Rows from block 4 of the text encoder of a small contrastive audio-text model, named by matrix and row number. Rows with one number belong to one neuron. Each number is 50 + 10 x the weight over its row's rms, rounded and kept within 0 to 99. All counts start at 0. After the name is the row's rms in percent of the matrix's.
After each neuron's rows are labels from the 100 texts, of 14848, where the neuron reaches its highest value: "tokens" is the input token at the peak. Only what is clearly more common there than usual is listed. The data: synthesized solo parts of chorales (CocoChorales). In brackets: how many of the 100, against the usual share in percent.
# fc1: MLP up (text_encoder.blocks.4.mlp.fc1.weight, 512x256), inputs 0-85
# fc2: MLP down (text_encoder.blocks.4.mlp.fc2.weight, 256x512, transposed), outputs 0-85

fc1.256 123:56 37 37 39 48 43 51 51 70 43 43 47 57 43 36 53 52 44 62 60 50 49 60 34 52 55 56 39 48 47 60 48 59 57 38 56 48 50 51 34 58 47 60 56 43 44 53 40 56 49 61 62 60 41 67 54 39 61 64 49 41 51 59 52 27 41 62 50 43 52 50 56 38 62 50 47 51 45 52 34 42 44 63 61 48 53
fc2.256 133:46 49 63 48 53 53 60 50 56 69 41 56 57 42 57 43 65 46 40 52 54 52 51 51 62 57 53 40 55 56 54 53 49 58 55 50 52 28 53 50 42 55 56 57 51 54 36 49 57 53 64 61 52 58 42 51 51 39 49 60 59 59 52 43 56 41 48 46 38 55 46 41 38 69 53 43 48 53 44 39 49 53 56 38 44 55
tokens: "<end>" (46 vs 10.8); "e4" (35 vs 1); "f4" (8 vs 1.1)

fc1.292 078:55 45 37 40 49 33 50 41 50 54 58 49 37 52 44 62 33 42 43 35 45 48 57 49 57 38 45 43 53 52 64 67 38 45 35 44 55 41 56 39 40 46 56 46 66 53 52 30 64 48 53 67 38 57 60 59 65 34 55 49 27 62 50 60 54 44 53 33 49 53 61 35 59 40 62 49 39 48 56 38 65 60 61 58 51 63
fc2.292 103:58 44 45 45 53 43 43 40 62 40 38 66 35 60 34 48 38 43 41 44 61 48 58 57 55 33 52 53 59 52 58 51 59 49 49 39 53 49 58 37 37 56 44 57 58 41 48 33 54 37 42 52 37 54 56 57 62 36 51 47 39 63 48 49 39 43 39 27 65 50 54 55 59 47 49 65 60 54 40 35 61 49 63 61 37 38
tokens: "<end>" (47 vs 10.8); "e5" (13 vs 1); "a5" (9 vs 0.2); "5" (9 vs 3.8)

fc1.243 138:45 59 56 48 34 51 65 62 74 45 38 46 58 41 53 66 42 51 41 44 64 58 63 39 62 46 45 36 26 50 75 46 34 45 30 48 44 32 48 43 49 69 48 50 39 50 58 42 47 45 67 52 42 49 52 51 42 41 56 49 63 58 43 31 58 59 36 58 60 59 49 56 55 46 36 44 44 30 38 62 43 36 49 47 50 63
fc2.243 142:52 50 54 42 53 47 71 49 71 39 46 39 60 33 67 53 56 56 65 53 60 61 34 30 38 47 47 40 33 58 60 62 46 50 58 61 49 55 56 40 58 43 54 64 40 57 76 38 66 44 54 44 80 41 43 36 59 65 40 59 66 53 56 56 30 52 51 57 51 43 37 37 33 53 43 40 48 67 53 59 47 54 40 33 55 44
tokens: "c" (20 vs 2.8); "trumpet" (16 vs 0.9); "c5" (14 vs 1.2); "horn" (10 vs 0.7)

fc1.482 111:52 55 39 45 38 53 52 47 53 40 42 48 34 47 38 60 50 44 55 48 54 51 44 55 43 50 63 58 60 50 50 65 37 46 31 44 41 42 68 47 44 59 73 42 38 47 43 42 54 51 52 73 58 65 54 60 42 47 82 58 27 51 58 63 39 37 53 52 54 51 58 55 57 51 52 62 57 51 43 28 56 52 58 64 49 41
fc2.482 128:48 60 48 33 61 45 70 40 63 49 45 48 40 53 27 40 61 55 34 55 57 42 57 55 59 51 54 51 61 37 61 76 55 43 29 41 43 28 59 53 43 64 53 48 36 55 34 45 57 46 39 68 53 74 43 76 49 43 63 53 41 59 45 51 43 42 42 21 61 69 55 37 46 53 54 59 51 52 46 33 54 45 54 70 44 48
tokens: "e4" (50 vs 1); "cello" (17 vs 1.1)

fc1.222 105:47 42 47 47 38 41 48 31 62 33 52 47 46 51 55 39 46 55 48 49 78 42 68 43 64 39 39 47 55 44 56 71 43 46 46 40 49 49 53 48 58 52 48 59 56 42 51 44 64 47 44 53 66 55 66 57 61 29 51 63 49 58 66 42 37 37 54 28 58 44 61 52 68 48 50 52 50 61 31 44 58 46 58 57 36 63
fc2.222 100:79 50 60 48 41 54 44 46 47 52 52 56 59 48 54 46 40 40 45 49 57 48 32 31 47 34 62 50 57 70 62 53 52 61 60 40 35 62 50 45 39 41 46 55 45 61 49 52 64 49 43 54 39 36 52 50 53 45 34 51 51 58 59 45 63 29 60 54 48 31 67 49 48 57 63 38 64 63 49 39 55 71 60 61 42 55
tokens: "c" (70 vs 2.8); "<end>" (30 vs 10.8)

fc1.442 105:46 46 41 32 39 43 60 49 60 40 50 57 52 57 48 56 45 36 61 64 45 51 45 60 46 33 52 62 42 59 59 50 43 53 35 47 42 44 67 35 42 55 69 57 45 50 52 45 45 52 64 55 58 50 56 58 48 48 56 56 27 56 59 53 46 40 39 50 61 50 65 54 40 47 59 54 54 42 52 40 48 60 75 68 43 51
fc2.442 098:43 50 71 35 68 56 67 36 57 64 39 48 49 53 50 36 65 54 29 41 48 46 56 62 59 50 63 58 59 49 51 56 44 61 46 36 44 40 60 70 45 68 49 47 53 50 39 54 45 56 47 59 36 61 28 50 52 43 57 61 39 73 51 36 56 54 43 32 53 54 46 32 48 56 58 46 46 57 44 48 66 46 54 42 59 57
tokens: "e4" (60 vs 1); "cello" (23 vs 1.1)

fc1.411 116:64 51 65 40 55 44 43 37 51 44 30 56 46 47 38 51 45 56 48 37 51 61 51 52 49 53 78 57 53 35 39 42 51 49 48 48 50 54 48 52 65 54 56 55 50 38 58 43 51 55 59 61 51 51 52 52 61 50 60 38 41 76 50 52 42 50 65 40 52 43 54 52 54 55 48 58 60 36 53 32 59 42 54 47 54 40
fc2.411 126:65 43 48 62 58 70 47 70 37 49 63 53 59 60 50 53 45 44 45 64 35 59 49 47 39 45 49 45 54 59 53 46 53 61 61 44 42 51 55 57 36 48 58 35 50 45 36 49 42 51 60 53 51 42 50 49 35 59 42 38 51 40 51 59 73 34 41 75 53 41 41 40 42 53 48 55 54 55 59 54 43 58 41 53 52 45
tokens: "c" (43 vs 2.8); "5" (14 vs 3.8); "b3" (11 vs 1.1)

fc1.134 109:64 29 46 44 35 43 41 36 63 25 39 47 56 51 56 58 45 42 58 51 63 50 46 44 63 43 49 42 48 58 52 72 41 39 56 44 58 56 48 36 53 47 67 53 48 48 38 41 55 39 63 66 52 62 54 59 57 38 59 55 52 53 61 52 44 41 56 39 60 44 46 30 55 46 41 63 66 66 56 49 58 40 59 46 38 45
fc2.134 129:65 48 49 54 52 60 56 61 45 58 47 41 48 51 53 48 31 40 33 49 42 56 38 58 44 46 55 55 52 59 46 48 74 69 45 60 42 64 49 41 43 47 45 64 39 45 39 36 51 47 36 51 43 48 61 64 45 51 39 51 41 51 52 47 59 40 33 56 63 41 63 51 46 53 68 52 44 62 45 39 59 65 53 66 45 54
tokens: "c" (89 vs 2.8)